{
  "tokenizer": "word",
  "encoder_norm": "layernorm",
  "encoder_mlp_ratio": 2.67,
  "encoder_patch_size": [4, 4],
  "text_encoder_layers": 8,
  "optimizer": "soap",
  "precondition_frequency": 20,
  "adamw_lr_other_params": 0.0017,
  "steps": 18800,
  "lr_schedule": "wsd"
}
Rows from block 5 of the text encoder, named by matrix and row number. Rows with one number belong to one attention dimension. Each number is 128 + 24 x the weight over its row's rms, rounded and kept within 0 to 255. All counts start at 0. After the name is the row's rms in percent of the matrix's.
# v: attention query, key and value (stacked) (text_encoder.blocks.5.attn.qkv.weight, 768x256, the v third), inputs 0-255
# proj: attention output (text_encoder.blocks.5.attn.proj.weight, 256x256, transposed), outputs 0-255
v.44 104 [109 216 111 201 111  98 134 115 131 138 144 145 151 105 147 138 137 140 159 137 157 149 134 148 122 111 161 113 154 117  89  90 138 166 158 127 145 130 146 118 136 131 135 122 117 146 131  82 124 126 124  90 134 147 162 168 124 141 143 144 155 104 169 154 148 119  92  98  74  94 136 162 170 114 126 105 100 172 174 105  85 132 159 148 108 127 121 132  90 153 122 126 152 110 108  58  74 131 169 122 108 121 127 121 117 111 120 137 133 120 159 151 110  78 114 126 132 147 123  85 147 110 125 114 141 161 134 131 129 143 184 133 109 123 184 154 115 137 123 125 145 131 179 129 173 118 147 136 162  98 154 155 126 112 109 128 145 110  96 108  70 140  92 144 158 126 117 135 138 168 129 162 104  91 113 117 135 121 130 120 141 135  97 123 100 124 116 102 132 131 123 121 101 132 143 140 112 136 114 100 170 116 153 145 142 129 164 164 124 143 117 154 121 153 158 145 129 123 136 128 151 130 154 120 100 104 128 164 130 136 100 126 128 120 103 132 138 141 154 142 114  89 161 121 109  80 127 122 159 111 162 116 129 141 157 190]
proj.44 105 [135 123 133 100  86 168 116 175 128 173 133 128 173 157 169 159 136 112 134 144 171  92 114  98 104 106 136 130 144 126 132 148  74 169  98  95 136 135 147 107 132  98 113 142 113 131  89 135 114 154  99 149 118 145  98 103 125  91 122 147  92 146 102 129  88 151 133 141 185 220 146 113  97 120 109 159 147 119 139 152 131 118  97 103 127 139 149 149 107 135 116 117 115 153 128 114 112 151 127 138 128 133 121 126 170 111 157 124 158  92 100 108 157 159 140 160  85  97  99 135 141 180  98  88 144 132 160 159 135 100 128 118  92 165  90 127 131 106 139 132 160 116  68 107  91  91 118 110 137 162  87 158 131 146 155 116 117 138  95 111 138 131 159  91 118 119 118  91 106 108 129 107 152  76 129 155 124 111 134 135 171 131 155 119 129 134 107 109 108 124 148 134 143 124 178 132 102 112 139 110 124 131 154 139 129 103 131 109 113 108 165 111 121 112 134 138 124 118 128 126  85 157 183 148 142 124 128  93 130 134 132 183 137 126 110  92 117 121 121 144 157 169 116 156 116 140  84 158 111 134 118 134 111 119 114 130]
v.45 095 [102  83 107 158 123 149 108 126 114 172  91  94 156 121 130 123 146 118 126 132 133 115  94 182 131  92  90  98 131 137 134 112 128 121 150 124  92 125  91  69  86 133 162 127 149 174 130 104 122 126 175 154 111 141 149 134 139 139 141 115 156 120  97 108 148 158 112 150  98 125 159 134 158  99 134 118 102 138 157 122 125 119 155 105  98 138 129 143 100 108  89 125 157 122  96 127 138 137 167 134 115 103 109 124 104 109 146 135 114 164 186 121 121 124 136 158 148 104 102 135  90 129 102  96 117 153 136 130 151  98 109 194 144 169 169  95 118 152 130 119 135  82 141 152 109 133 150 140 114 131 152 129 119 145 109 106 135 144  88 124 140 143 111 159  68 117 132  77 107 153  91 117  99 127 143 120 124 119  92 118 120 130 161 112 150 119 113 133 120 159 129 155 108 175 138 146 154  95 151 184 132 194 156 130 103 117  74 120 146 163  82 114 122 130 110 118 121  87 148 118 174  85 137 143 119 127 157 133 120 148 151 100  91 128 165 131  99 110  94 120 121 144 119 102 140 129 121 146 111 139 121 166 133 106 135  86]
proj.45 101 [149 106 168 146 135 149 111 178 143 111 152 154 157 135 116 117 133 137 132  85 149 132 189  91 127 123 143 162 133 144 102 135 116 107 138 149 136 110 121 149 138 108  96 135 116 142 130 118 120 108 121  87 118 110 162  76 101 100 152 168 120 123 128 142 122 108 149 152 161 141 113 102  81 150 135 109 109  86 157 101  90 181  78 149 167 133 138 144 168 170 118 118  98 135 132 144 107 152 106 103  91 162 127 123 127 109 168 179 103  47 102 120 152 152 143 138 111 133 163 139  94  73 125 177 156  93 136  95 113 104 139 102 136 104 107 109 120 110 112 129 132 153 150 124 121 136 119 126 133 113 136  95 113 147 165 150 133 118 137 145 140 127 160 118 158 133 145 108 120  96 106 144 103 127 106 143 139 155 131 147 155 112 116  73 110 139 157 139 128 123 117 118 127 169 135 128 121  94 137 130 123 147 144 163 112 138 112 164 112  94 120 116  91  82 164 138 140 142 170 127 128 129 106 147 156 137 131 148 125 123  98 135 115 154 160 124 146  92 105 131 125 185 133 161 105 110 138 138 203 100 144 123 155 113 163 138]
v.46 108 [133 177 128 100  95 141 131 155 122 107  97 109 100 136 130 192 128 142 118 140 164  73 105 158 129 163 157  86 150 111  93 153 154 124 120 109 177 146 131 137 156 107 139 151 126 121 155 138 133 121 123 123 115 182 137 135 107 121 157 115 123 109 145 131 137  92 162 152 118 142  96 156 129 111 117 150 169 103 139 122 123  90 160 106 112 150 159 168 122 116 127 118 154 159 130 118 156 113 135 132 131 109 100 117 124 144 144  88 117 142 146 146 101 138 116  99 124 140 108 132 174 125 161 150 147 138 140 144 127 101 130 121 122  90  96 156 147  97  83 156 128 120 162 130 118 138 163 113 133 164 139 103 118 148 158 113 137 139 131 122 102 121 128 131 122 159 139 138 111 150 120  63 148 120  69 118 130 157 114 162 159 107 124 144 108 115  75  82  46 117 183 113 122 100 127 131 144 114 129 132 108 122 166 162 154 102 100 116 113 149 144 110 150 155 147 144  92 155 130 103 163 131 115 155 101 165 129 103 155 113  70 152 122 141  98 122 121  95  99 136 205 165 124 138 105 125 149 138 156 140 132 111 132 139 118 101]
proj.46 101 [132 101 162  95 135 102  75 150 138 156 113 136 122 145 132 130 162 102 133 148 143 126 144 114 136  69 124 119 157 109 138 109  94 155 136 112 125 149 117 117 110 173 111 148  96 180 101 162 117  89 113 148 115 128 139 134 131 139 107 112 159 133 179 145 123 137 122  89 144 115 135 122 132  59 128 107 100 139 114 117 161  95 112 126 122 133 137 111 173 119 146 167 108 136 122 133 115 143 139 105 127 176 140 124 168 126 112 131 134 133 115 126 158 135 115 177 121 105 135 128  96 147 131 115 157 120 115 128 142 124  89 149  76 143 147 117 111 131 142 119  74 151 140 102 101 169 136 118 154 148 130 133 140 155 128 122 101 128 147 169 173 130 143  65 150  77 116 172 163 142 112 170 134 152 146 153 128 126 148 123  87 137 174 104 149 134  98 164 117 142 107 158 102 157 122 164 104 154  93 125 119 173  92 177  88 150 148  98 127 120 121 154 146 111 149 144 177 104 167 137 110 144 151 139 163  99 134 135 153 150 156 110 149  49 110 129 141 124 126 150  93 130 110 140 138 139  84 115 116 106 128 159 110 123 127 133]
v.47 095 [111 121 168 142 183 111 131 146 103 138 121 138 119 130 114 134 136 171 158 112 100 128 167 159 126 116 107 169 114  84 127 162 100 129 168 149  99 103 109 106 141 136 138 133 104 162 139 149 187 106 190  71 118 143 117  97 114 144 154 128 110 164 145 164 150 119 173 142 134 162 162 100  98 119 117  87 161 146 110 102 131 119 104 140 188  94 117 120 123 126 151 138 107 131 134 153  98 145 104 138 157 135 146 160 170 128 105 106  97 165 105 100 142 128 167 128 113 145  99 148 131 125 130 134  74 168 119 139 153 147 154 106 148 136 125 125 166 106 128 120 139 165 158 105 123 160 114 128 170 149 150 147 132 115 136 110 134 123 137 116  97 166 159 151  83 142 129 143 117 155 103 145 112 134 138 134 102  89 132 142 119 114 161 129 130 140 156 173 132 144 117 111 146 169 119 116 150  94 132 149 111 130 135 174 148 162 141 125  87 111 159 113 106 113 125 128  94  96 117 148 124 154 143 138 119  80 141 123 142  97 146 133 155  97 115  97 171 152  78 142 172 140 114 109 119 107 110 175 146 138 103 116  80 111 128 142]
proj.47 098 [153 163 119 134 105 143 141  96 122 102 139 117 148 159 139 141 154  86 144 128 126 110 103 191 150 167 152 106 135 179 118 159 137 126 123 136 136 154 161 107 105 110 141 169 143  89 167  83 162 163 142 135 143 110 162 171 127 166  95  80 177  88 117 115 155 125 126 141 113 108 189 160 164 117 124 126 116 100 138 141 174  95 146 101  96  95 109  95  96  94 136  99 110 112 154 113 106  95 147 142 132 135 115 122 118 128 102 110 109 121 132 138 175  89 146 121 138 100 137  95 132 112  98  97 169 147 131 154  75 110  88 163 135 123 108 132 117  94 135  64 151 129 108 127 136 144 153 151  77 133  96 138 151 116 114 173  98 134 132 104 114  95 122 144  61 120 126 139 117 119 150 127 102 110 127 113 110 169 138 104 139  97 117 126 142 133 111 123 129 123  93 104 117  86 140 104 104 141 107 128 116 119 105 112 114 143 166 153 145 161 108  93 150 138 164 120 105 159 114 119 154 133 115 172 160 128 117 172 154 142 149 133 138 149 157 148 113 129 129 114 124 103 157 117 132 105 145  99 151 124 146 120 128 125 115 136]
v.48 107 [127 128 117 119 124 120 104 139 116  82 162 168 126  94 135 145 153 135 114 107  85 158 131 117 116 141  84 111 103  99 118 159 115 122 162 137 133 126 134 162 181 126 158 147 124 129 142 149 127 116 139 139 146 136 187 163 130 129 146 121 120 123 147 143 107 152 147 129 141 107 164 124 122 125  85 169 109 139 166 146 155 117 127 123 144 123 157 107 133 137 129 118 102 149 114 117 117  99 138 123 113 137 178 118 181 127 115 110 128 157 136 134 142 110 100 105 135 149 155  98 158 134 125 101 117 146  87 155 103 152 146 139 101 123 153 183  99  94 112 138 132 168 165 162 144 122  95 151 143 111 172 134 128 120 107 120 148 187  96 125 127 134  89 165 125 131 143 129 132 124 151 119  71  96 139 124  95 136 155  76 177  98 130 117 148 135 119 141 152 121 156 139 119 145 152 135 125 105 145 134 157 119  78 152 127 141 111 129 142 102 112 126 100 121 159 127  64 152 107 188 148 134 117 135 141 174 105 119 144 161 130 132 131 188 169 137 105 188  87 173 147 154 107 145 160 158 130 136 141 138 145 183 111 109 161 112]
proj.48 102 [125 153 163 151 122  99 164 119 158 130 120 105 119 155  87 140 105 103 147 124 181 136 177 101 101  65 123 115 125 114 114 134 152 151 103 169 114 143  99 116 175 100 119 125 118 142 164 109 138 114 113 150 116 121 116 117 143 121 177  89 132 122 118  94 131 136 134 142 106 139 125 147 111 122 102 113 173 128  92 122  98 155  97 124 158 142 132 117 140 141 117 170 149  89 105 159 119 157  97 161  97 133  95 121 120 102 112 115 137 151 114 138 108 137 126 119 125  83 131 134 135  90 156 133 131 122 142 124 112 109 101  71 129 126 133  96  97 123 147 112 117 159 134 119 118  95 161 102 127 138  71  88 169 111 152 127  96 158 167 134 126 156 154 116 145 131 116 138 116 149 143 150 140 116 120 134 102  85 145 164 138 139  63 129 129 102 160  85 127 130 101  88 118  98 140 141 138 105 172  93  95 141 134  99 150 107 135 182 118 149 138 169  97 157 136 157 172 144 163 127 130 156 103 124 142  78 139 137 115 119 181  83 138  84 134 133  93 114 134 147 146 129 147 114 128  94 116 146 178 130 109  99 160  99 131 126]
v.49 093 [ 85 166 159 155 163 177 150 164 124 135 128 118 123 128 135 138 144  93 155 100 119 148 112 117 128 138 113 128 112 111  90 129 145 105 114 129 117 166 139 129 124 141 131 115 126 115 139 117 164 128 132 116 125 154 177 135 145 165 149 154 153 102 128 162 147 110 123  91 119  98 120  84  93 142 165 112 132 102 125 132 122 102 145 144 113 120 103 141 137 118 133 107 116 111 122 111 134 135 145 112  67 156 159 123 164 102 147 132 162 143 165 167 149 138 150 106 126 104 109 122 164 122 153 100 142 139 124  92 132 169 133 110 184 130  80 123 145 194  73 131 150 131 115 121 129 140 102  90 171 146 162 118 136 145 121 140 135 159 110 135  63 162 131 130 108 104 131 105 129 115  86 149 125 135 108  81 104 113 131 102 133  65 164 105 119 126 145 113 122  88  88 121  89 132 185 129 160 139 154 152 104 125 131 115 139 105 109 155 166 154  94  86 135 132 170 104 142 134 170  96 105 156 159 141 136 151 139 139 123 117  97 134 115  87 120 141 116 108 161 107 174 138 109 142 102 140 109 121 110 146  66 133 135 147 147 103]
proj.49 103 [131 136 145 128 130 106 118 107 140 138 125 143  99 114  94 129  96 117 112 128 132 122 148 144 134 115 148 147 129 121 109 129 103 132 103 133 162 118 154 133 181 105 127 157  92 133 114 124  93 173 101 172 107  98 151 106  98 168 125 163 121 102 176  95  78 102 138 121 127 124 114 165 171 130 102 130 146 172 122 127 161 165 106 124 144 157 107 115 155 135 142 131 111  92  93 161 110 103  95 129 141 121 110  93  93 169  79 118 109 106 101  96 128 128 111 157 176 103 102 181  79 139 130 104  62 139 110 133 110 109 151 117 143 101  94 110  96 113 156 142  73 139 149 134 128 147 140 146  64 142 119 157 106 125 148 130 119 142 146 135 103  88 130 133 150 160 121 118 100 135 141 127 147 154 150 170 127 137 128 146 141 135 111 175 136 152 146 117 144 132 175 151 132 129 122 137 146 117 131 111 120 128 158 129 189 140 138  96 168 146 106 113 138 140 116 145 138 173 141 151 142  98  93 164 160 142 108 128  69 146 119 136 144 146 149  99 111 167  91 131 103 149 136 117 141 110 137 120 154 180  80 114 128 111 122 140]
v.50 100 [ 90 159 117 132 161  75 140  97 128 118 147 153 150 138 105 121 143 112 102  96 140 103 119 119 119  85 179 142 108 103 129 163 151 113 144 152 138 155 127  78 124 171  96 104 140 136 127 144 121 143 120 100 141 144 110 104 153 123 131 105 117 131 110 136 139 130 125 106  80 118 124 111 153 119 116 137 144 130 168 143 130  83 139 100 120 121 153 141 133 126 128 173 156  90 138 117  91 158 127 121 115 137 114 102 112 141 112 140  79  53 118 143 130 183 129 194 141  86 111 129 144 130 129 101 175 107 157 127  99  98 117 145 111 115  79 128 104 123 100 163 158 124  98  99 104 119 122 104 132 153 185  83 136 157 138 127 144  92 142 138 145 126  98 144 111 138 149 121 102 145 120 123 117 120  94 133  97 106 158 144 108 110 113 133  95 107 111 105 164 165 133 140 103 105 110 113 106 137 142 125  95 168 172 170 116 158 137 109 100 208 120 139 132 142 126 123 101 124 130 131 146 111 122 119  70 130 163 124 116 156 120 146 151 113 141 153 103  86  97 154 107 123 125 112 110 122 164 102  90 150 133 103 152 117 174 141]
proj.50 100 [129  90 109 126 129 149 122 112 122 114 128 141 163  87 120 108 158 111  92 151 105 153 120 143 120 180 104 141 165 152 130 109 131  86 141  73 181 125 133 153 132 132 109 157 141  99 112 145 132 161 123 173 140 139 143 127 122 155 143 131 135 140 132  93 127 127 106 108 153 120 133  98 139 122 161 150 127 137 127 133 169 141 130 113 159 137 113 120 133 161 143  80 125 195 136 150 100 107 117 112 104 133 159  96  99 138 147 173  85 154  77 139 131  96 139 137 161 113 120 150  98 140 110 128 107 127  76 130 153 127 138 144 182 142  95 145 151 129 114 158 123 122 180 145 138 185 128 145 112 127 135 190  80 113 116 152 131 146 125 117 104 158 119 138 148 121  90 106 141 142 110 111 100 147 147 127 127 178 115 125 114 138 168  93 101 156 153 159 109 113 143 125 124 149 136 149 178 174 134 138 133 107 132 143 149 164 142  81 199 126 121 126 132 127 131 139 100 127 126 123 105 113 140 121 153 145 124 131 117 125  80 120 103 163 132  66 127 143 136 138 129 123 131 121  97 133 148 138 142 165  90 158 145 178  68 146]
v.51 095 [129 153 168 105 144 167 103 161 108 135 124 101  90 100 129 124 166 141  93 166 136 114 182 150 162 172 113 131 131 142 134 116 116 118 134  94 104 173 126  88 153 148  77 140 101 125 144 134 127 128 128 114  93 149 151  93 150 118 160  78 145 151 148 114 154 133 135 143 108  52 150 139 119 136 167 132 160 125 144 134 113 107  98 110 133 100 113 118 117  93 127 137 103 132 142 163 126  90 139 124 101  98 137 124 123 127 100 130 129 149  96 119 112 150 163 164 121 163  94 136 135  95  99  99 119 101 113 140  91 136 137  93 113 157 118 167 132 124 132 122 143 110  93 159 102 133 181  96 127 122 125 126 141 118  79 121 133 128 151 142 120 137 141 118 132 190 175  97 147 141 102 135 134 118 141 154 133 131 166 165  89 128 110 117  82 128 102 154 108 119 133 116 199 147 119 139  83 124 130 110 157 154 132 114 114 114 140 177 156 141 152 107 130 140 133 112 158 137 134 114 129 119 131 107 140 121 117 147 159  77  98 130 132 140 153 177 141  77 153 149 103  98  75 153 155 145 113 104 104 140 104 139 155 161 128 113]
proj.51 096 [107 115 129 118 156 138 114 121 110  96 135 153 170 189 115 122  84 112 160  96 118 137  83 154 124 103 145 108 151 116 116 158 152 133 137 148 155 122 127 124 150  99 152 137  97 163 112  93  92 141 114 165  95 117 131 131  76 157 113 168  99  99 139  99  90 139 137 143 145 115  79 123 145 121 106 111 106 160 109 100 131 125 105 140 132 143 123 161 111 109 161 125 158 127 137 129 103 122 135  97 164 216 152 123 126 123 147 107 113 114 156 128 105 103 101 120 167 146  92 194  94 171 112 126 124 125 113 143 125 168 138 118  97 162 119 130  91 101 125 148  69 115 137 116 140 118 139 138  52 107 117 137 155 125 139 124 111 104  79 140  94 121 102 145 125 130 132 147 126 103 111 172 119 139 106 133 101 129 143 131 149 131 104 130  94 112  65 123 119 177 145 125 138 103 138 113 136 135 141 101 130 125 135 105 136 131 128 115 108 152 100 152 176 152 122 145 132 108 163 122 142 122 143 188 136 110 129 115 101 125 129 157 130 152 146 146 103 179  99 156 126 134 156 114 125 124 129 116 135 194 101 143 116  97 134 134]
v.52 097 [188 134 155 143  97 141 126 102 140 131 126 123  99 149 125 170 118 152 138 142 109 147 131 131 154 149 128 146 108 104 113 115 121 173 100 104 149 160 142 168  83 161 130 141 120 117 122 133 112 146 121 128 125 157 128 173 156 125  77 168 134 106 130 106 148 136 140 132  88 142 155 106 128 143 131  80 111 120 120 130 135 143 154 130 104 145 159 141  86 104 107 148  93 115  83 139 159 114 103  88 130 139 145 106 142 155 139 171 120 145  68  63 110 184 146 142 126 153 183 137 167 100 109 111 151 110 113 108 121 104  79 139 138 154 100 139 125 141 134 152 160 149 126 188 145 113 119  94 108 119 148  97 129 136 156 116 128 167 138 171 135  86 130 119 174 148 130  93 131 128 128  92 137 118 145 155 145 109 101 154 146 147 122 156 135 131 121 114 101 120 136 138 112 150 118 153 125 159  97  81 144  94 148 137 123 121 153 122 148 129 134 128 165 166 126 103 106 159 146 126 153 146 104 127 107 124 108 157 113 130 113 144 162 134 162 163 157 112 170 107 138 157 109  89 137 145 160  99  93 120 160  66 100 151 153 137]
proj.52 096 [110 137 131 152 143 114 130 104 128 117 192 132 158 180 145 100 139 115 115  91 113 149  98 131 155  87 178  98 148 133  87 143 132  93 116 147 145  81  91  67 148 106 156 142 125 136 106 119 121 125 155 131 122  93 107 153 108 166 180 140 115 107 136 123 125 160 111 115 147 104  92 142 168  82 148 107 108 150 130 140 113 109 129 109  95 155 105 136 133 102 166 137 147  79 126 136  84 139 127  93 125 128 132 142 137 117 183  99 141 132 124 118 119 134 109  73 141 153 125  81 143 132 157 108  97 108 128 141 103 157 127 134 122 103 180 135 151  74 151 109 138 129 122  53 201 140 164 168 168 136 124 110 155 133 129 118 143 138  89 112 110 128  89 161 109 112 168 149 118 110 112 135 129 170  94 113 147 129 129 175 112 128 113 126 103 116 109 132 114 119 123  93 116 112 160  91 120 125 154 123 143 139 151 108 110 143 129 134 145 121  93 122 157 125  88 135 146  99 113 101 115 116 134 158  92 145 137 150 119 133 108 123  85 118 126 148 121 140 114 152  96 132 157 130 106 125 135 141 168 109 143 139 133  88 148 141]
v.53 089 [135 107 166  81 115  94 120 174 134 137 137 139 117 148 117 108 117 162 120 169 122 155  71 175  74 138 169 150 125 136 150 144 137 144 115 100 126 115 117 113  92 110 123 131 106 130 103 144 115 132 118  76 162 125 136 121 154 112 114 155 118 121 120 124 144 105 139 128 133 118 150 135 102 131 144 116 148 161 128 141 152 102 161  89 108 142 136 123 112 123 107 179 101 177 183 129 120  79 132 145 139 122 121 165  95 115 133  95 136 167 163 139 179 148 123 144 128  91  72 131 110 129 139 128 143 147 104 144 122 131 101 101 156 169 123 165 143 166 106 141 106 154 152 106 134 128 137 113 131 151 100 106 140 108 143 159  93 143 150 148 165 140 128 112 111  97 121 168 116 122 127 122 120 148 153  97 146 145  93 122  98 113 102 165 172 106 154 149 140 106 153 168 154 106 130 154 129 122 149 165 104 116 109 155  78 141 145 124 137 116 137 160 147 112  77 109 114 100  91 104 151  93  79 103 150 119 133 115 100  99 172 154 130 153 137 132 126 126 141  93 135  95 156 103 150  62 104 141 126 117 146 138 105 123 176 113]
proj.53 091 [126 150 149 136 168 159 139 163 112 101 110 145 147 141  75 129 119  78 147  97 125 125 120 129 124 142 103 142 140 159 126 106 151 125 157 129  97 131 129 190 147 127 132 157 125 141 164  80  97 120 151 132  88 132 111 138 182 136 108 111 130 164 114 159 112 137 137 123 155 153 132 102 165 121 100 159 108 122  90 153 102 100 110 104 135  88 172 101 123 108  95 111 119 123 127  97  96 166 137 138 127 136 186 117 159 158 128 108 108 106 137 156 103 151 104 172 116 123 150  94 148 136 124 142 119  59 106 119 141 170  92 144 121 135 160 139 161 100 124 143 137 131 116 158 139 172 124 165 168  72 115 123 143 115 133 160 108 104 146 117  88  85 121 107 175 120 161 103 130 103 112 144 102 122 134  81 133 103 133 116 150 143  83  94 108 119 115 155 139 140 114 142  89 143 128 160  92 124 133 140 121 136 171 119 112 153 140 157 110 112 157 168 132 123 129 122 131 137 147 153 116 131 187 127  98 150 132 127 161 130 156 126 110 125 105 119  77 137 134 127  99 104 142  93 108 140 106 151  89 109 130 108 158  97 142  98]
v.54 100 [116 133 128 162 130 125 137 100 126 139 107 114 133  99 141 142 105 118 120 148 111 153  67 118 100 148 117 146 119 122 117 144 103 123  77 116 121 118  99  85 112 137 174 149  91 172  77 174 113 113 171 111 108 157 120 116 167 100 182 108 145 166 136  69 149 149 131 181 133 148 151 163 153 147 124 118 108 148 178 151 114 144 140 205 164 134 110  86 147 130 145 114  91 161 144 141 147  93 107 120 134  96 150 156 111 108 126 146 164 144 101  77 104  91 166 134  88 118 111 135 125 153 140 121 144 156 123 115 184 102 121 135 107 145 119 120 117 126 103 113 113  86 140 106  83 102  99 112 102 119  88 119 104 136 123 141 135 157 161 128 158 128 146 105  95 145 104 114 149 131 135 156 123 158 124 120 144 176 115  97 136 129 105 120 124 125 113 121 129 132 136  84  77 152  91 131 167 175 143 133 115  96 148 137 140 105 126 165 124 150 147 135 185 148  96 154 103 135 117 153 148 136 139 155  81 124 129 127 124 120  97 140 152 164 112 130 136 140 131 116 132 111 107 115 123 125 123 148 123 137 102 138 137 134 110 153]
proj.54 101 [139 159 127  69 133 140 128 107  99  98 118 134 110 126 117 164 109 142 115 138 151 104 148 132 126 107 166 105 155 113 157 145 111 164 157 159  99 147 137 139 109 103 123 126 135 145 144 107  94  94 106 114 112 125  93 105  90 115  69 161 106 122 149 175  92 151 147 123 120 139 116 130 148 104 127 100 140 154 115  92 113 129 123  95 104 138 143 160 133 131  90 128 162  86 118 119 171 144 151 141 122 148  90 133 169 130 143 109 145 120 168 151 124 155  94  87  97 123 146 135 145 103 128 137 147 113 133 151 150 182 128 104  94 138 140 166 124 142 122 125 111 176  78 133 147 128 141 139 121 145 115 118 178 153 152 119 123  90  94 174 146 117 119 109  99 113 136  89 142 138 105 149 136 101  61 151 147  98 119 121 105 125  97  82 148  89  97 123 144 160 129 113 164 125 105 139 135 119 145  86 132 159 101 123 104  95 144 180  82 129 131 120 107 107 137  97 153 104 160 131 160 165  85 113 161 123 146 116 161 102 153 161 136 128 144 162 136 140 146 128  97 153 131  83 156 133  94 138  94 146 113 136 123 129 148  92]
v.55 096 [107 118 100 134 141 143 112 161 122 135 174 118 140 112 129 104 166 154  64 131 133 136 130 157  89 114 159 102 143 118 124 117 116 134 134 101 138 121 117 153  95 172 132 142 142 116 112 137 142 136 141 138 153 149 202 204 180 110  92 112 205 129 109 133 105 142 148 131 167 151 106 128 144 124 125  92 119 118 123 159 158  85 133  95 130 125 123 141  90  86 159 157 176 150 109 127 167 175 108 130 108 176 142 149 120 150 153 161  89 103 157  93 135 136 146 104 113 107 115 160 132 124 123 152 107 127 140 133 123  82 149  96 119  99 124  97 156 139 175 144  99 167 113 135 139 153 142 135  93 118 121 157 125 122 123 129 115 129 100 111 134 140 124 124 114 145 118 152 139 122 149 136 136 179 132 161 127 108 154 137 104 159  81 156 132 133 138 101 153 116 131 113 162 103 140 115 113 133 130 155 136 119 148 136 147 116 130 103 176 112 157 103 127 138 127 141 157 162 137 160 114 160  99 130 133 133 144 173 119 153 144 103 112 161 106 147 141 128  96 149 180 178 155 107 166 134 135 116 144 176 132 119 117 134 142 162]
proj.55 099 [118 158 170 100 121 146 122 108 138 131 147 124 137 154 189 124 138 146 145  94 121 129 133  72 171 135 131 139 145 100 145 101 118 144  75 149 140 127 136 101 134 123 157  86 148 122 146 137 123  97 131 116 109 143 110 125 133 110 136 151 117 124 153 101 151  91 155 125  94 129 157 114  82 127 124 173 146  88 133  92  94 109 105 181  73 101 162 124 150 112 134 165  90 119 138 147 110 102 145 132 141 130 118 155 142  89 166 120 126 155 143 128  73 162 126  72 130 161 119 104 131  89 143 131 153 137 140 154 107 109 111 140 158 119 151 106 113 129  87 144 157 110 170 118  95  92 137 130 176 153 108  83 165 109 122 162 153  92 132 153 150 117 168 138 117 135 186 143 133 116 158 121 120 126 138 124 108 105 114 135 119 108 129  99 115 115 150 147 120 126  86 108 122 139  96 118 137 141 139 148 109 158  76 166 113 146 110 142 116  86 127 180 107 100  72 138 109 118  89 138 112 148 136 135  92 161 129 111 177 113 126 134 124 132 119 126 159 137 158 119 122  94 141 125 116 172 155 161  96 110 138 158 118 156 136 132]
v.56 103 [128 106 155 147 146 143  84 155 137  94 141 130 147 133 152 132 113 128 135 140 132  95 109 157 114 111 120 148 109 117  82 131 128  99 141 116 138 144 126 127 116 154 150 128 128 109 176 171 156 102 116 126 114 126 133 102 102 146 146  99 104 153 158 161  77 105 159  99 131 147 140 114 111 135 169 139 125 120 141 163 129 112 110  72 122 106 143 153 128 134 122 160  84 144 157 143 164 180 132 104 149 145 132 134 144  63  90 125 112 136 121 132 135 152 114 126 119 155 197  99 187 106 131 143 173 181  87 106 116 116 112 128 148 109 109 150 140  86 107 159 147 126 125 122 140 152 100 100 125 140 157 187 146 139 142  87 114 155 130 117 133 133 137  82 109 110 111 107 139 119 110 116  67 142 128  86 114 143 107 105 125 143 124 139 116 138 103 121 127 131 111 120 162 110 126 131 147 106 141 139 125 166 153 132 143 119 108 108  82 105 121 106 136 108 131  94 115 119 153 112 124 154 104 130 191 144 133 130 118 121 183 170 108 150 145 182 153 114 168 101 119 161 121 142 101 141 190  88 114 150 129 146 141 109 147 163]
proj.56 106 [137 123 136 127 148 124 165 120  93 102 133 159 110 175 118 119  98 122 154  99 119 123  97 128 138 119 126 115 142 156 135 152 149 131 103 111 141 126 166  64 120  89 141 160 141 115 118 154 153 177 122 132 142 117 156 140 126 113 166 114 166 114  87 151 164 123  89 112 129 116  96 162 137 137 139 116 131 171 126 116 115 144 132 131 147 149 119 123 161 109 141 147 132 103 155 117  73  91  77 116 117 123 132 171  89 118 111 155  86 112 101 100 112  95  85 152 140 145 127 137  71 114 126 100 136  82 125 147  83 115 158 134 147 127 108  88 109 130  80 134 123 110 151  85 144 134 112 141 126 108 107 119 109 146  93 139  99 156 139  86 153 141 112 158 151 126 127 119  80 155 148 123 130 174 168 176 125 159 122 131 120 121 136 154 141 134 159 159 128 110 104 105 117 151 145 147 131 142 159 131 153 155 158  84 114 137 139 144 178 143  96 154 139 150 117 183 117 149  79 112 147  95 155 150 118 129  94 165 122 119 117 104  97  99  88 130 152 109 154 118 137 110 151 170 113 111 112 128 183 103 102 143 134 131 121 147]